{"model": "rotation predictor", "train_examples": 203450, "crop_scale_min": 1, "horizontal_flip": true, "head_dim": 48, "qk_norm": false, "patch_size": [4, 4], "positions": "learned", "one_sided": false, "max_steps": 6900, "epochs": 4.3, "decay_fraction": 0.4, "final_lr_fraction": 0.05, "adamw_weight_decay_other_params": 0}
Rows from block 8, named by matrix and row number. Rows with one number belong to one neuron. Each number is 128 + 32 x the weight over its row's rms, rounded and kept within 0 to 255. All counts start at 0. Numbers have three digits each.
# fc1: MLP up (model.blocks.8.mlp.fc1.weight, 640x160), inputs 80-159
# fc2: MLP down (model.blocks.8.mlp.fc2.weight, 160x640, transposed), outputs 80-159
fc1.513:151108096141075078098125108087101170151127172108120101086139045149112125141138155112104130180144114133152163123180126122130111156105182061117168118125196075153106144089099070105105101129130128127164131129184089174157099157110106086137132139
fc1.514:115173061165121194054144102130136139172097114090153129186151107124153149094130165156061146141078139127158141128144106129074094111126149160124121125153154049130096184172140126092100151075174161116130161127104078130135084079114085135120062125
fc1.515:085137205144163146146058132135132072162096087160172098101088142190076100091147106138130095151105092163127122065126152101124120136116162135145119119138171145075150121159099110116169147133153136127120041072122126119166176181157074137128110131
fc1.516:155105171116145088147060131136101123209094071167151127134079069125133116125092169104153077141094134129163144095131140128161163069113115164107131128111156081155127157099127096130186088056107181129186141149090180148158157157100174154143163122
fc1.517:125161143148135099163086165137107092148147109142045088087136151093111094113127123134123104128147114132098125136165109114143124146165146125134137182114166144125134067061109092129079151102141180158151109192083165093155177109135079074173151130
fc1.518:101101141090103124100172076042149101137160121154094093051122114145145142164150150164168099145112113101140121126118171134070112094112148148131194096122158136098113108127106074133131130109109103140118117112166134137089133124080128185129108160
fc1.519:147115117120146196145093091221126147059116130149187149130140103034083078115088125154162119133120065102034138149144073182130172073118176142131108098115099076079088159146131143121113162090099129149119109136117098146141169156105127124117146136
fc1.520:104078124168133127149111164137138113180143202134106115121129166216160152129115112131140094080095144159098152167152163134124117101196141173129122085149129102115113116137086128114132162160100146096123101121098181128151134092140115145039167217
fc1.521:110129116123112152072125083134128151115109169185126167100126152116102140140118096077132126111142053128086148130173147155169152164128100123145150162118101145134166083103132120057130113091185042130123117113129144129119135165129073137120121090
fc1.522:100127099162123154138131155134107122127148104059127151145141152114127157087102178081122191139122157055159078092062111182083120181156147105138087065116125150076173170088139122110173101111079120133102105079093153137075071121133117098132101124
fc1.523:089192144138120153146064156089113147127176128105146119126122236110100182154120212050149118096075122124126111115153089168123174160157145166131173132138137134094099182116073168146181128166112192152079136096094147113094156122123134091171109156
fc1.524:154111184111075158156136115173149145164126169101098200115124165121110146134123076112081040201114092150081113135134162141109046147148191115098084151137094134124158118149138115161158150114082023130130153135144121119084152124175108151087121117
fc1.525:107125130146136136115071075127138128158152139123094187127166115125014139174138140121114149120108100105123194153108154132013075157076096127183079136107168160159092098116132055119130121124141151111118130109141144114148093121135113170113114092
fc1.526:120099200178128120074105068073097108177087039125177160101154138116117122129120094109163075147101126097098187125139087170155162128096146164100097127135138110176079174123101127156130096119081092152084081174092121121117147083119150117171165130
fc1.527:160160072144112093136134082164094103135147112094099168147127116105142129115127173141192148149102103098142078099168121144128168137098100120107177150136119112091136114187144115177158047136079074147112107151130155129094146080132123138081142120
fc1.528:192127164172081061126117152143171112103178133148089155145154136153136101116148116144070062064134157174096139151048091101143125052137130100148109108096140158113084110158106135163154082156086184102113138129088141110162130093133113078131120073
fc1.529:111164083096159120185156169093128088153063081092164138173124092139067130127213108102130149065063123100075176130129121114058129106131118071153160166135146135147158111133119182122040092101155071099125123120146128117091096112135069159098067136
fc1.530:142084095138142111171182127119140170118150082132165106134138139146131152174138164177122080103090093100183104115119141164140145132129119119155101157106145147138123062123130165098078127126113158069144096128090091197133133176134110116157164198
fc1.531:108167114075073155166139137145125104176056091188105149135044119095134173109086097157196142167130093143162127110115138077147152141132130127112121122114120112165139115065166174065127128149084148105114130076130078128171122116122149101112117137
fc1.532:142147169152146134110130126095189103094090131158109117090105108164129072121140123108134149192127101155132193161176124076118094081093111150144123136146134167127179101106116123108076131098123081093141105110098131182107106133135139115154111122
fc1.533:090125098104080158133145125120081168112097092085092134169102115128191170140130165192140114114103170168143132091106127132129120137130147088147138168151137110103092144134088107083076103132144101123122170142147100105116144126118171101167167117
fc1.534:139101162115126182129132170133087134158105084069122172148114189170103146155083118118166158090127154144149154188123136118103051136112086102175142135101094073173099139138176112136159106135154141119149148118131136181208144158091186178092174142
fc1.535:147133110116105093080147103083113156117121129147146145135126137109100161115118119146173135120155135121087102139171139140138146055108148061049155157192158107113180091162172086100071137151090167100118113084126130099104147077127096157109087155
fc1.536:152123133121115081131215144080112147179115104161163128156157174110134162138153139181143179100109121100137124103113158126141068109086173170108121121094162104144067099119096116119160136151081193167123061066151137144102075155139156075098118169
fc1.537:048149089133081183089157184160128085129081145102118138096126117089148095160109120139128151075112116086141074147154137102151114168140140118165148114138088120109106093141157099109176148081141111177138173105135167082162118197085160117183154111
fc1.538:100099072143098121097087099140071057155125088155129097110098131110111129129116133111172103140088126131148087129114114170202159126081134122094125133122099102181119160126081164084067155132121114098121127099153142130105114165124150080073212167
fc1.539:155114159073133110063072191161122125117132091062070151095154099153191165139112078155124134132147125142149107129182128142106173136097126087094105136106129186148137128109173118187156083102184137174117101149093073139139131179129145152086106069
fc1.540:163183141144135166174145099079100127133058092177104166171110115139089101157092114138124140072124128168140164180110150127074060088087101143134102157091123126078131135114092142090117109140077083092160170157087169129107171087132141183095145176
fc1.541:122122107097143179136156135141172197072212138113109158141147097086094137115098118143199099147083143088116139074128168110124117089080140132072121185121132124081164112167141143145109165160156107157114088129145112136082123123205152116094114149
fc1.542:130105124146104179184110099136106141168165091133171147146115107180104152124157139101162120172095125145109111169099151153138104181153188162131162098162199190168161098078089120101158156139142108158129088126167103105135138132072109086144104125
fc1.543:118158132148178130125119101098145157150082146163157139179080122093111109182148096123161109111103129163124067104082133095065148142080095168091135095121095143075141115159174154087132145170116133148072165147147091113165112138173144117126123145
fc1.544:127169140115071074138128085182145078115119177102135130138067134137133143076214132129085125124123110134092113105124111154123151130136191124167167091081055132153087127183159084134136108151112180119147201136113094115039090129130121098038136106
fc1.545:119147143154166113104199110102071154188176121136132176148156096096123134114150121150069135118080109192080098129104097156123163158101093136183154160096143121120134145155066069094147076153155137156122168168115119112127085199143124134156119136
fc1.546:139113144128173169141136149105071099123077152117158111097138127180072079106101189059141145167126103124175165170110145079089103144151104172135130155112132147155094167135071106134123166129039142147068092122145128109098145096174131072152171157
fc1.547:080180132143110092137138118118164087094109119137102147158149137238125168070157149109161133161129096112114109090187105105190171131096147128094209107174133093062134124155102133123112162201123075122139098080204106105121110147141108117167121142
fc1.548:122148095078152140168122128152092136137070165149115159098122146119118107094100066107079144062152162156165155134145080068139122151184100126129096117173019152068072122168161141157152147129129147100144140103122119117090140200123125126165161092
fc1.549:149139122155174121170103130026111119095115115086119122167136156129128122172174097097168078097138146113126160153115106148107141106085139188104116152091087132124109136095134214126184140147062080087170126144164109126121111103172167165177107173
fc1.550:154100123114138141108108182149060110095180106070141105119100148137116077097152122180094144084151088126063124107122150155133160091180164147056149195089110145049080195159187162147105132121127121099103140113131117162152084151128095105111156153
fc1.551:169135061109156168104082143149147155122150107142106156143124124117071169175158116163117124112133118165149196135147173148132095106193115140137159023083119143160145109161171107129100145098106190118186103159123119145056115119123178123084129115
fc1.552:142149118109119162126171147107070108115175113142061142134076075168081110122180103151173147096139079135110094086114136158159092159136171148178146184105090126160129145154105204098116122126142082125108142134121120121107104134153142108155113089
fc1.553:071087103109100061142116154166123083082134067094114117115172137110132103119094073077116153148130132115084141120122157158108160171078166177140110138125110147174096190141161159120086124101189120118120093091146130157112146166167106093110081115
fc1.554:159151047090059134111131182148138130150135170143111203099150059119132124173110146063172093122139171133053134163114199184182187127136090181121198151148088168094130079104165151077114133137104113158132172113124119161149144142185152140147125172
fc1.555:097152128127108134119140165210117115103108098144094116170135108101129167119134130105117169125105099155181126132193110084100092128147108122109137106143163125153166078143088093124134151155059090108070146107159136159105088129117170132105104057
fc1.556:089149081144129114145176113124101146103154090103148182080112121156197117109086092150160170181151127094151113119129150077098108125091118117167193146114141136077127150153046061150065154146114118102141114180142135095113118102142108136190094157
fc1.557:146128166134125110122112182064117179173157157106141162148121158113103198149100127100103043151091114176203132118117121112131078093128115137135113146171181146103102031126114132057143117113139135141138088160103132124187135160132176165159089152
fc1.558:124123109088080136108128143147134089195138165163121135184071100165090135157079164136081120100119112067119116101115071100083074150150132184145160148109091102108084105118120148063128140141160093126118115057126169155123133097067177168149082170
fc1.559:129135181128139126113106117141160117125150128155161099114095148081101117059093155047135160110174130082138120111206158154144102146133128102158137126109122153170105169104147109173094137141143169150156147089093120142150147119148168150108127062
fc1.560:140156115129114082109113084091079120117132086056144126162135117057165083088102119113128136115128128148131134121138104113049145139111116119011119130145093177121088146136097094104135114118041144109202087088141061102147110107134124125162108143
fc1.561:129112135116187099167166096133160161151111083177110097126064128094155169106106139114105099164140121128135177162124112120135160094082144230098098129125155099141144114121165159145119102111123135144150132161131130143152085196065174153157143117
fc1.562:124148113135083133082146125065113125096094109073097122164093129125084203129160126181130148037130150113150125123141129086147187120113112168085153113182192175124129116129117135090139052160088091137090102147149133091140097120122135118117092131
fc1.563:129139100163139118129151146065088176097161091161082134138107196087062125148098055109071118105092074167130102091155120174135136150152134142117162155095101166158211144117154172105047154120089124117164136138144083131156138077137136123141141105
fc1.564:123106121070141112115121185130161129121156108097156157194114152163131143108140150105137147139102057081111156124114066079179121051090123034120162127153142159137110113090075207118128162112117120069198077119165186172134141073140067112094130094
fc1.565:181115152160156145102108065099104116125154113201078127140063145116126150165171154086137125117124118135135110125115172134144159101118149147174086136177051114200161096162071122099126148076104147100130116123143155114205136119154111170126096182
fc1.566:095187146191148180073167153078172139150084118139182095119178128141130110154113096170152169162127160075135186162151103133094191102138128209140152073127145142192051107107136191152133098150102137107166169159167126155119063127116121151097176103
fc1.567:112197175077135094070137175159089145140139105119113135173126110081082164117201063140136108169100140122139156050158149160088075139092076129152133154135144161139136196146166079172166145151128142151134085165122094143174127151109109155119104088
fc1.568:140144117137191136122136078052199089107145117155096135139171138153188196153122082144133183098052123116146204144138172140097123128168086115110145161088133163109144107104139139183203102108102154106098184167150131118145089179148107130152066136
fc1.569:183159153188119128106112175113126116136147149094118159134109133126097098094152117090116082156100155105172123098118077125134152110133093155103070117149128082092150196146111162089112103127137123079128060119142206174166184075138083119193159079
fc1.570:138132086118118132115104122063151141117169091125111048149128159084131186125116084153106172153055094209142131129177087191075111151155130061122156208155125140150097179128140110102073117107129093136124113106196166125103083137111125138161090114
fc1.571:094146076195145101201112153071068140122114151143175124168126097119131135217155165114102123137120114155090147151071103167117168124122152075086128152115111112107163138133129147060075131107117092078147121155115134137176106134136136117157177163
fc1.572:152120100111087129147081151171154123081189057119149110101075088115087064112174087127052160162096122122138092157157093110150133117109121090131125120125119125092146136121118140107162099163146064140118108156132064143119155059112133112065127049
fc1.573:150095184139134145138110083067137113172116127129146121098154122127136089046183141097214183106101108161147127143134073095152083139145158113150113092113091225145140099182126139126128088187118139174097179128098108079098150144109182152090142098
fc1.574:142141130088152167175121133125128110182087155167166124099092140130065083186162105134097122093160158131163123117091083134170122097118234135111168140047133079092123085045137090126126121135085072123092060054145120099113091159093099129079128127
fc1.575:162080097114116113106158134087053093143109104155119075064099140046151149126099115124131104127187118089123211145137139119144095144076118138157154104163125095155163148079188124135102116135087175128086160202194174135171136136140113120088159097
fc1.576:116126185115135134086155086091076134169111062075083080102167155099132101134130107152102047132114132151115103116116111159203094131128064141153128100141114118183137076130121086070075180086148173125155167198151129126137157138116167127106081105
fc1.577:135175073129117134116138112138147148167100165159150091180069119102113156044138101104064154077088104051117152154122173090157148174130140090184081127136133176159149097156145103092144121166121132099184156101152144132108175135044113108141097122
fc1.578:150150134184113136138121164170116128103076177218119195087124147083141111084115079130088110167099110130162116134142148168128157127113152122138164167110126136119118124068123162075142135113153074092188108128114084175167127118116086151136098154
fc1.579:060105169207077057070121124125107159136063151119094127117111114151135074117087136173103143148066143082107143169141185124184144111123089080162165197126149169165163139126114157149157097140150157149133163132103145105113142107169104127143083151
fc1.580:128139174131206123106123133127133150101171150113099158172158055136119110103101131157163080110110102079136128161125110148112162111154118151111174079090168127086152115184181054143153102159128132169131136115105186119107147174116171111109103127
fc1.581:155104202080113109171121132151149127137164053106150125157127110113149088161129128133120160098103176140131097155179100087114140131102134114104138150126071144195106173126084143088087212194140098135132114149125097140096174178091133087169102131
fc1.582:147068128109131113181091061182123094162124141171096112084114138061109125067091112136110132178123077102126145090163108150098121082142121084140153133139126100086145128153139116157157107137090067175172144119050137126091116117124146062095157109
fc1.583:117106170107150116070152139122144128126162141142121081103145107106112176151098132130177172055098054131087110135126179127156128162127145169158129148082093148155169160183121151200112117095122137092151106136132142126142166197081099117154111181
fc1.584:112111178196114113126126125138127183111066134182070099077164165159075117168138131067116114157131142120112140133084168130102180080149133193117141129102134108120108133148128104195135154152100148076143040111151115075132156090154152093126100086
fc1.585:193101174147148174163203182117110116151128039154155094177110133178162172159167126071120121116130088158171111058154136140093114098132087224155159137148144124123163131166098154085111111131056113135160114137140139154136125082092152148130137122
fc1.586:072153152127110158188182077121162163153130152186138130120094130155076119166137102130125120167153185119128086127157113155086109074127108091134030085089119158103130128182047096101111157083110108132162106121141156090125102148110126111147128171
fc1.587:160080167161104119093077130102088137121159167125147155153138080097088182171098122114113173083148099075152147121129115142119109128107102085104117090113078120088199132233104156137145148138191101144121128146187078150131067189100131165119095100
fc1.588:140123140142100131171152104066206104171096131151160170131068131149155199091115098142148133134180107093173138120143131118102182153176158086114092129086146136100090115187120138132149137139123100150143134125125142159155123153084135185121115138
fc1.589:128169120114078123138137119108147137156140131147144107081141103092145108130108144160081154081070139132129156092125102132096132120183095151124136200108155142160148059165153110194131097051104084070187059137118132085126103093157132132158130110
fc1.590:115069136076136153101168153137073079108099141180182140099188156124145130101141092137111132123135078103169176148174131189117159096101125097153123196169150130113135138168131135037109092134039101141088106079142114122131142129206111126198149102
fc1.591:163086092088165124096150139141120129108162148198153117122129130186123200156138149166118166129163121150092059129126129171082151152137144145094118164082089139145185068150103125151125126129140118177146145120161181128075107172162122142141186108
fc1.592:180121083140090133105134162100169082082151160106127125126130106171118092121162087104123147080155105120114137113161151155107079108122125128097183077179122099140091183135134119152152104105013127114114160144164082108139153118148177078113134140
fc2.513:123131123142082170106146166123109135113161121111129191158138127140111156090186142151137149104129158115107096175118077176116152062058120197101204094143108152123172132115183151126167121161116083145099116160139125155146067149158065093146125078
fc2.514:108149179163114140168133112173168115144153163067079158115105136098093140185144138182110122106121090151146111143110099130122155157078073154094115137079056164113155120120144120183148152128137084207124166122165115136170148167162077105103143096
fc2.515:143134105167187144140193138101111101134075097118132111137124106086119130135098133143078135141154109142098128088152126108075193084125107134091130079039133154124121102124112144138171118162129145090166152093150091141118059115153084187107148121
fc2.516:116136108202105107116110100123161142083171139123128157179184099110091145144126152190132098146147176168148141164153114119079134096136127129070128097147159147176175174125132164126132130096120106080150104164170092159211147107094101116141179046
fc2.517:112092118171167137111115172177055132165102120116129191141096181156147096143217099141118134126158111109159166134132105127184123091135061134117057157139063077144152146144163090087085147156117149136073153084138095125150100105133130147080136122
fc2.518:103096107108148155154072059071194167157189118187119112168083167114157128078169064092134141129146146172089097153149099125137111124125178084108150148138142173158055117133156127210128133124152125158123161151125163096169163151116159123177174032
fc2.519:084077136141182117095099111116124175134095145115147198149119142120095136053082127070150138160126151126114082109131135159134159133110123122067159176097132138117129157106146210130174107127218127190165104151086155141096132096120127074119158167
fc2.520:117127130145101078169100070128066152175137143108150154117118140106130122082093174139084109157138128095087137103123163154129145140145128090104091117087054107120135079106146118119086137112141177156112151063114118165182139110178090122144141128
fc2.521:106141130150184129076123121139163144140165071114154168147100087066148151173058147143129127094134107111161091184128138162121197104165144099178158156092145147115105071174121167132182113081156113114138097095083142101110076159157178061070086178
fc2.522:129146124149121113124158164101119141108122171118175142173169088176133156142092106198134090099088131059124126112158127112133140136173093119120173087147149135142129159101105109120138142094171074124080099096160164159130135189076170114148096102
fc2.523:151166121119090167133103146133194170132114078078079086124121037098118134129173122109138136056155207108146119124181129165063110094135111127115141147143080149077182073169170097084118159160110132156128137165123169104079186093133151099138187162
fc2.524:096058143158120133130133095111109077108121089100133124131180146182073152104128158117096111113143142090170112245048140063168132158117107115107107137090181091094132131110124163141076094089180119165153140106152126072137123149108122104073065175
fc2.525:145124094126187132159108104089139115138160115126161166168153161161106110138124105111158106075097106109125123087178123151049099126134070161127134130167083083177158162025097127120120081142112174137182083156160091153168194098165145161158083170
fc2.526:138093129151119151165077159100130150053148152090131119094134081105116077149177131109129130160107099200066096149109137146142152154148105097092167145132094077185115162103119146139178092183169116162202174171178193101154147110125125181158155131
fc2.527:074084133041080106137142054112117163123085168111127100113150113183135171220161105188136103169160126107119081146151174077161129114142127161112134146095085156174142125092100115140147095130161082076089107115137134112122155130115133145126113167
fc2.528:121144176110129070132084097197122143129163166155174099127131127143141118164151136048134159211145169121103185126119113145173104104074118158127122142156108171106137129144141115118146177102132179126180087091114124121098160175168183183129064152
fc2.529:116092165147147211079133042149107102117067138155097136134110068119129156100132123170141169135063096127144112133136146111118208106095122118108138176048131173188111119123090125114101180098124091108173121118189107095099093168116133096124109079
fc2.530:119119114096086149110074128175147069173134069064144169137123131061130138145113139107092122088167100196166139178168046113137108124128116060164142158097115123137120142075185131094142198103189130151136115154139073111128084053131104178070133105
fc2.531:123120092111067135133124136133157171125155084144097108155104134124164136076167132146119116093193148091116112206097090123194106141118148152152118151207114114090136168144073142178150122144156114146131104110147115139124118176064148111195113138
fc2.532:230128158131124137121107112106132155112150180079164097109190142102108070121112193209165120161072158164136167065117152097085115142163106084141095135136154127150113114131097118077135094162171124132128150116094142057141141182145130048124170119
fc2.533:202051117111074123137179212142149072176131154203114122131162118095123188111127149067115082140132179114106090130132149096099091171109123176132140114129155163122111091116122136161127122137062047058161120185097137115128113172093121181150084112
fc2.534:108187118099190156128089128093169145109104085093095089065134122039105175148107131127137149110150093122117081120135178110130109155110092116085130151110158083128116208113075152147148095100032088063070134105161114111149129131074082156156101108
fc2.535:108111098152166163127147137132151093137166153091161122174185099098092155086165123174069094131134099079112152098118169112115094136088092065085166148175121169111141103113145084141083135145102113161127062128134154103108148134153114157082116154
fc2.536:071074101157123123151134112066099104156156125108136082127166093168138112118096112172112108096119134136105160147139092093170082135068153216137115094116100123133187105162143163118187104105118179152152109115095119105177124118073129102187070103
fc2.537:104139173103098129105132089095114136157164110089161145110102135132105056099104135105117145116162129140077132085126067119100152109164154149112132114189108101168125099161094084144106056149112143049090113188163120085156078128125218118129141182
fc2.538:086102134096155177163087144127119119127135108171181135155156109125135123179154107079141136084095076173142107144121085153116092127110089180165163189118159154173139130098127159098133109155109057159140131106129141159155091127137170142078116123
fc2.539:132121122146102110197108183171107132142133133101173111100157112157134155116128088089097185120149162134142145100144116117190097134156109149132099138148136144122158134133237089133136092126067099137088123091120128117173215147159133169109140128
fc2.540:130142105196073133119104138160134135128130125151157119066100199113156109069223155102139067173124135132107098187104141145100183144161172118076140133096110086150165130151169080135118116140147120116144163118105151183106126093109173097121169157
fc2.541:140125135110095158188097145140082084147134125111097110131174092112158156105153068194122152193080137180125130132178126054180141151089135145101137141175152086078121135124153118159159162141165148102086129151077083166098119105087153132126107109
fc2.542:099110169099081116092149168156161142144127113149168203116086135165167102105172148158136145124140167138087176144090123120131123073130135165095142050154083173061141094070110172150120117129168159089148160131084101105176103172155138122172098163
fc2.543:145145149117103154115083147160192124134152177105120086133113142148127076137121152111096057147136109039097143114135172140154086100131108154142128089144115082101162124197170157087149108142113167137166124130119102167109075106094136101086112047
fc2.544:157096129129109122143093146117153090128097170150141132158098159123140082158132176048115158142157195100133104149162028151135145128155084117127157152116125094171116113113050140070146091123126124143164074144133128181160093110163137061165152100
fc2.545:150139131210081157189152151140094080148091061133118135134140093141146105140078128136161157097148138079142175116116137159179145112085096150146184131121135150163134106130071142117183166131149150087050144127161225198114093152128153071101128146
fc2.546:132075205114128143109079127119160149112074177135166078062122110141113159119080155140114122096078125114098110171135145104052142144117178126169096147087134115069103097105089166140069105175145142092161090124147148124159135160102163063078121150
fc2.547:069107142114076183149156126097170066056138166124096122126099122183051124140114154121077131130150052112123088109095100100137166111145067139088055123127106099107139137127110079128154082046123149085110125121124136135107077089110110147110164088
fc2.548:109094101110176091130052160111129109078119162127106098109149078108122140143128162118141196100110130137139144112081111099108208122138163097135083129155135168087098121127157136161165118143069149208122189124142148120172130146120119119103156090
fc2.549:168126169089117108121143045117113128100123135132079126152081078124116115150115127137128131132147151147118031161095088183196135206124129180108147148139119141105166120127177085156145131079118075096126094196138151045144056110169133144157170129
fc2.550:116142132128152124126167134110104075117143138101143165103095162137136140121097098083142157181141178105082131121127170114115136196107139092066091116137113123139067145095063093099133073119111111115113144112136130114168089122145122175078140135
fc2.551:147091124137154124052157104098145080159090160178091125168142114128137137131156152127092081128130090102101086066129100094142186189101131101099113151140116060167092166079095148100108124066172090109107136124043161130166083120101134104094118111
fc2.552:114144112129159070101164127103089133152106105091161152129220091103143110105115192057098153143098183096158134137091166150147074124138176089164134091139147105149120111085138119150165133128103132157136105123162102110122115073180108132027111099
fc2.553:095150133103110083105126163135155158093099094155097133119121157093161132105088108126116121185198141135138125086111130182120114118145073124112115110137124120136053152151154125080125130127129111145115142171146092028153159161111130177216139117
fc2.554:108117155138138069141146105128047170127111135085074108159137154153157160148145068197135176090211157161118136081150176140162088139175127119139133107165120123113126133115146207200138086160137123097134163155158143116089123094176101131163115143
fc2.555:142142134129115118172153153074136104133131100144149075159158115150102089186111207109157152156096131137104105170105131106119125119174100104152173117120099192109114153126082141156071111142088063088171128159116129122150166109132113154133135142
fc2.556:089179174121149184180120137074136096108090072110141144141087173150125111105085111064121148108143126120150107140131118139138073089138077128174142139162102138141107083105224128158114099121170157169150206132103101150113125191092158191069126150
fc2.557:144162173143110145129165134199138159125163150125133128111104102146121127082118194032060155180169092158079135084105079144077147155114176161089125141129094133147145078094113096101156174197169055098149126105104193137175117109135137139129120139
fc2.558:121103135097084105170165162160112121109148146128138156104131086176155139174140162162110137102125122208139141055166182104068066077139117156102073124163104125097105169140132114192135101103133094111098170123154166163135122092175190173135103138
fc2.559:160168117151164159119154146114188152120123115172113123064118115100183095117094110100162108119112131148148150168194086111070112041111089119124130133124137097026091099095045124131120148144132111125147195096106118111062116083163127146138146117
fc2.560:116118113153113118156146178124150116146088139164186161168113134095054187152120089158139077129138091200104076136105151156097200156178136138135162128129086108109070113151126174085147142176147081139129122153143159107125095108176155145151116113
fc2.561:119094095106108062146169184098111112161081124109188134115099103156126134130147119067122127074120139174113049028131102126134157171189120149105121119179117112127113195084120164121137172110152196054069094078096118107102135142110106122201126184
fc2.562:127141115075143055135126121117143171106084133106137128097099134124146111136177091142100104082139140158107135096098085114088129139110096112137156152079131102113136103103134098121062131093127095121167121158043166138130109037136106144110062149
fc2.563:093144193153092081129154135108170127124152102099153116156135097124064153097057087130111156186134150078163073150097109145133137120160105094171191118126153018129142165124122098148083087129177112107063114101147161129145123101048109117035118105
fc2.564:162130063158129136157173144109095142144122080164127137212097090134094086086140104145159102162152165056120100041123129110078104105144125108087134136141128131122148207105178174152068109161114136189110121147082152194164174111121150126130121084
fc2.565:119095131081191082094164085152141119161158181179122122079149078126138172157097142082097113128059153161117125103119099134081162133148107141126135120120156119134123100096191167140137110102104125084141178101121134161124176079083114184125130122
fc2.566:205117100170112129134143067108118159144117165207134128111151151146088084115117094145133107154137153076071117129113179125087145107130136120095120161136142070169082160136117095110121157106130153129111069125061192141122142145157144144078109133
fc2.567:108103098129139187089095147090098124105098144132072111106115121104105080154134125134156100072105201105133144111168135129108094149166117160100094129054142185139169102157067147080128173103097101069084119127134154103153188160096094104142140107
fc2.568:123121126135160130079119136124132080195150136153155147165092151178128145152165109125078128093170127069155173195082114113119137126112084158139097131108130071182153141136086135122110126123126143086100109114111119128175137112056140145144099117
fc2.569:167129147116148136193081173155196072100107142038112089083140193096096162139155175124139097142118109151148164070142118155193138128137112125169122134103134182129127134135081062150111065107127161115156094086143149115168085115162101120101176120
fc2.570:142096141116099112134105048076122087105101074106120128134145108125151096144217173095156095172100135132171094084168167080175174161089147106087131155178117117155142113081171122117099087110150132149103102165136132110168102109125112185106094089
fc2.571:155140066179137132152100169130150184123124112152096150146133090126084170128060077117192085097122119087144112141167116094125180139156151155086117183084166141127181155172199165124138031129148152100104147057173099073087079128118148092201133142
fc2.572:125124080155069135101130154125084181109180123121105138143177137057097162138140188115115171134086083121124124108106101125118128152099205125161106159155215137131205119134155142170064080165128086146132095084192147127132128126127119114138100167
fc2.573:154149102113127157161129084125175160097105038115202132114169121157106137142140109136149091103153091100198104149108122170104172102093107160126105055145103097127107058139162151125117137158088132099115171103128133129119132184138137155121141158
fc2.574:096174130105166146031184124117151129112113180141135115166117100151165155166101186181154117141155094126130140059164168145131128123122155148136172110160142150105133148115131162175180128114154154124133153194123102115120134123070076040055143111
fc2.575:105085105195161117140138130118091051117140089095116109116100152156114149127112154093127176143091113111136171138108101117157122127179165139102154082185088163140138101199146096096092104072107076100185108155111153158121142146174199154109099144
fc2.576:149056098152154104080164106122096112109081162109161129114129122160128168133137102124124112150155087176098113112171156100095142163081183081142137139160114083114081138147130057120135079109119146180084132108083123093159145147056136139120080130
fc2.577:126043133137118092215096137132156124100152143057175122096127135108090094128115157111101127169160148112126068146128124194113128112092114160152093128173105200149197140101101104126163161086147174152148139155152088172109122124173122130159104110
fc2.578:075132142211139067123142129110140093164163137118143100180124153144193159112158132070118202157093159135082106075129153109152143150111151166160140105103099080113128133122135135074143154146117151182149122178076113099099099102068115162116152157
fc2.579:194107126124161120119138137075136128131095121154143126141146040156113100120129088142158135083193168153106155200139120083105132131146156080132170162136130162107126124150124110214087098143158178104123137166102083079090169092141145093109202153
fc2.580:213196122125148112120129150114164171143083149163162180177137116156139088095178144138077080106152127155081110155137086161060125106076089120137107098147080105127162161086134144122152165150109141065148095057160070116101108119119154157101159146
fc2.581:147106151144147139146092157150091169167101101152073122102123199128135120164116096099112123136146145117149168175113083170113134139093143118085147145126196151121160172147113171117089135130116145145146154149103195133131131117102103148136149162
fc2.582:123074085118118098174110088167150130100105135137129136158083155137127204130144124105169104107130131167177094127107177095170068127096117130060175088164131159121154134113133100133101137138197130136201140050133124160102147092098133144147123130
fc2.583:122096159078128097128109151131141124168090166111095154171129107138084171173131146161150109132147144177074191159156153140131171083121060137204122134147174132107145116112172096134171134138131161111114071134097111138121162151168152114150177158
fc2.584:160110105087161097093145137112160123132150134131044109096128096173078151071076148174138098173107141137081161154153154170141150155107070139138178143126116091122114067102129088105135145136057152188112150138112156141069178084130089129148081135
fc2.585:086106117104121166189134093133118143181182107124124092081190131076128070137121096113117130132106134130133120174132140103166135154147097120132112157151171130069154186129147159173075193154152149161173112111200120059149109148123166097097153154
fc2.586:133144138146146132085132110139188087080144140157167124120123126122161130093195084123126157123169155105159110140071076094124094105167194123158163148151138114100078153114126134144148196161117178143126114087147059201075172145187052092124120115
fc2.587:103124082178128131107105087101084125073164119143130156124129132112130077098207149136122111142141121112083170130162120129152109174165160175142105173110142157119165174048106143108093102163104149081135086138149089076139146129156132112093124061
fc2.588:069080109138129117130101147157046112145194154130162092146129097163134159119122136165145174124144093127179140102121148133128162119115078136122142098109100109161127125111128093182182099122131120145151159082151203048183166199070094131136080161
fc2.589:126123077123083081159134157128137096168083097140150113138166123075108090143177142131084058153123091116162108149161105100168116122185083109103051140106119199104098138108122114138188162167112084111119060091140140111124134131126161107111070117
fc2.590:163067161115115160176136117133120119113144148102101089092120090151123108073159147159134096185171193094108151126099125165106114097176083130112139115129157119189166121129088083169125152105092198143090156176118137133148099112114138119166169148
fc2.591:120155142096125161087149139174149091113049084127179121145114149185116168122135115122108157146148076122117095148110109066096094123109188105104065192202165092131111160137162125157153123131042166122088160154063102164217200161123138102086125186
fc2.592:165071091080100083158151116120115150123072138117097078134113101133122064110207126186102224125120171145137080120141166108119147144131145099080181107158135097132176172112096133113133073143092135160145138154102154102146098084137178150163158102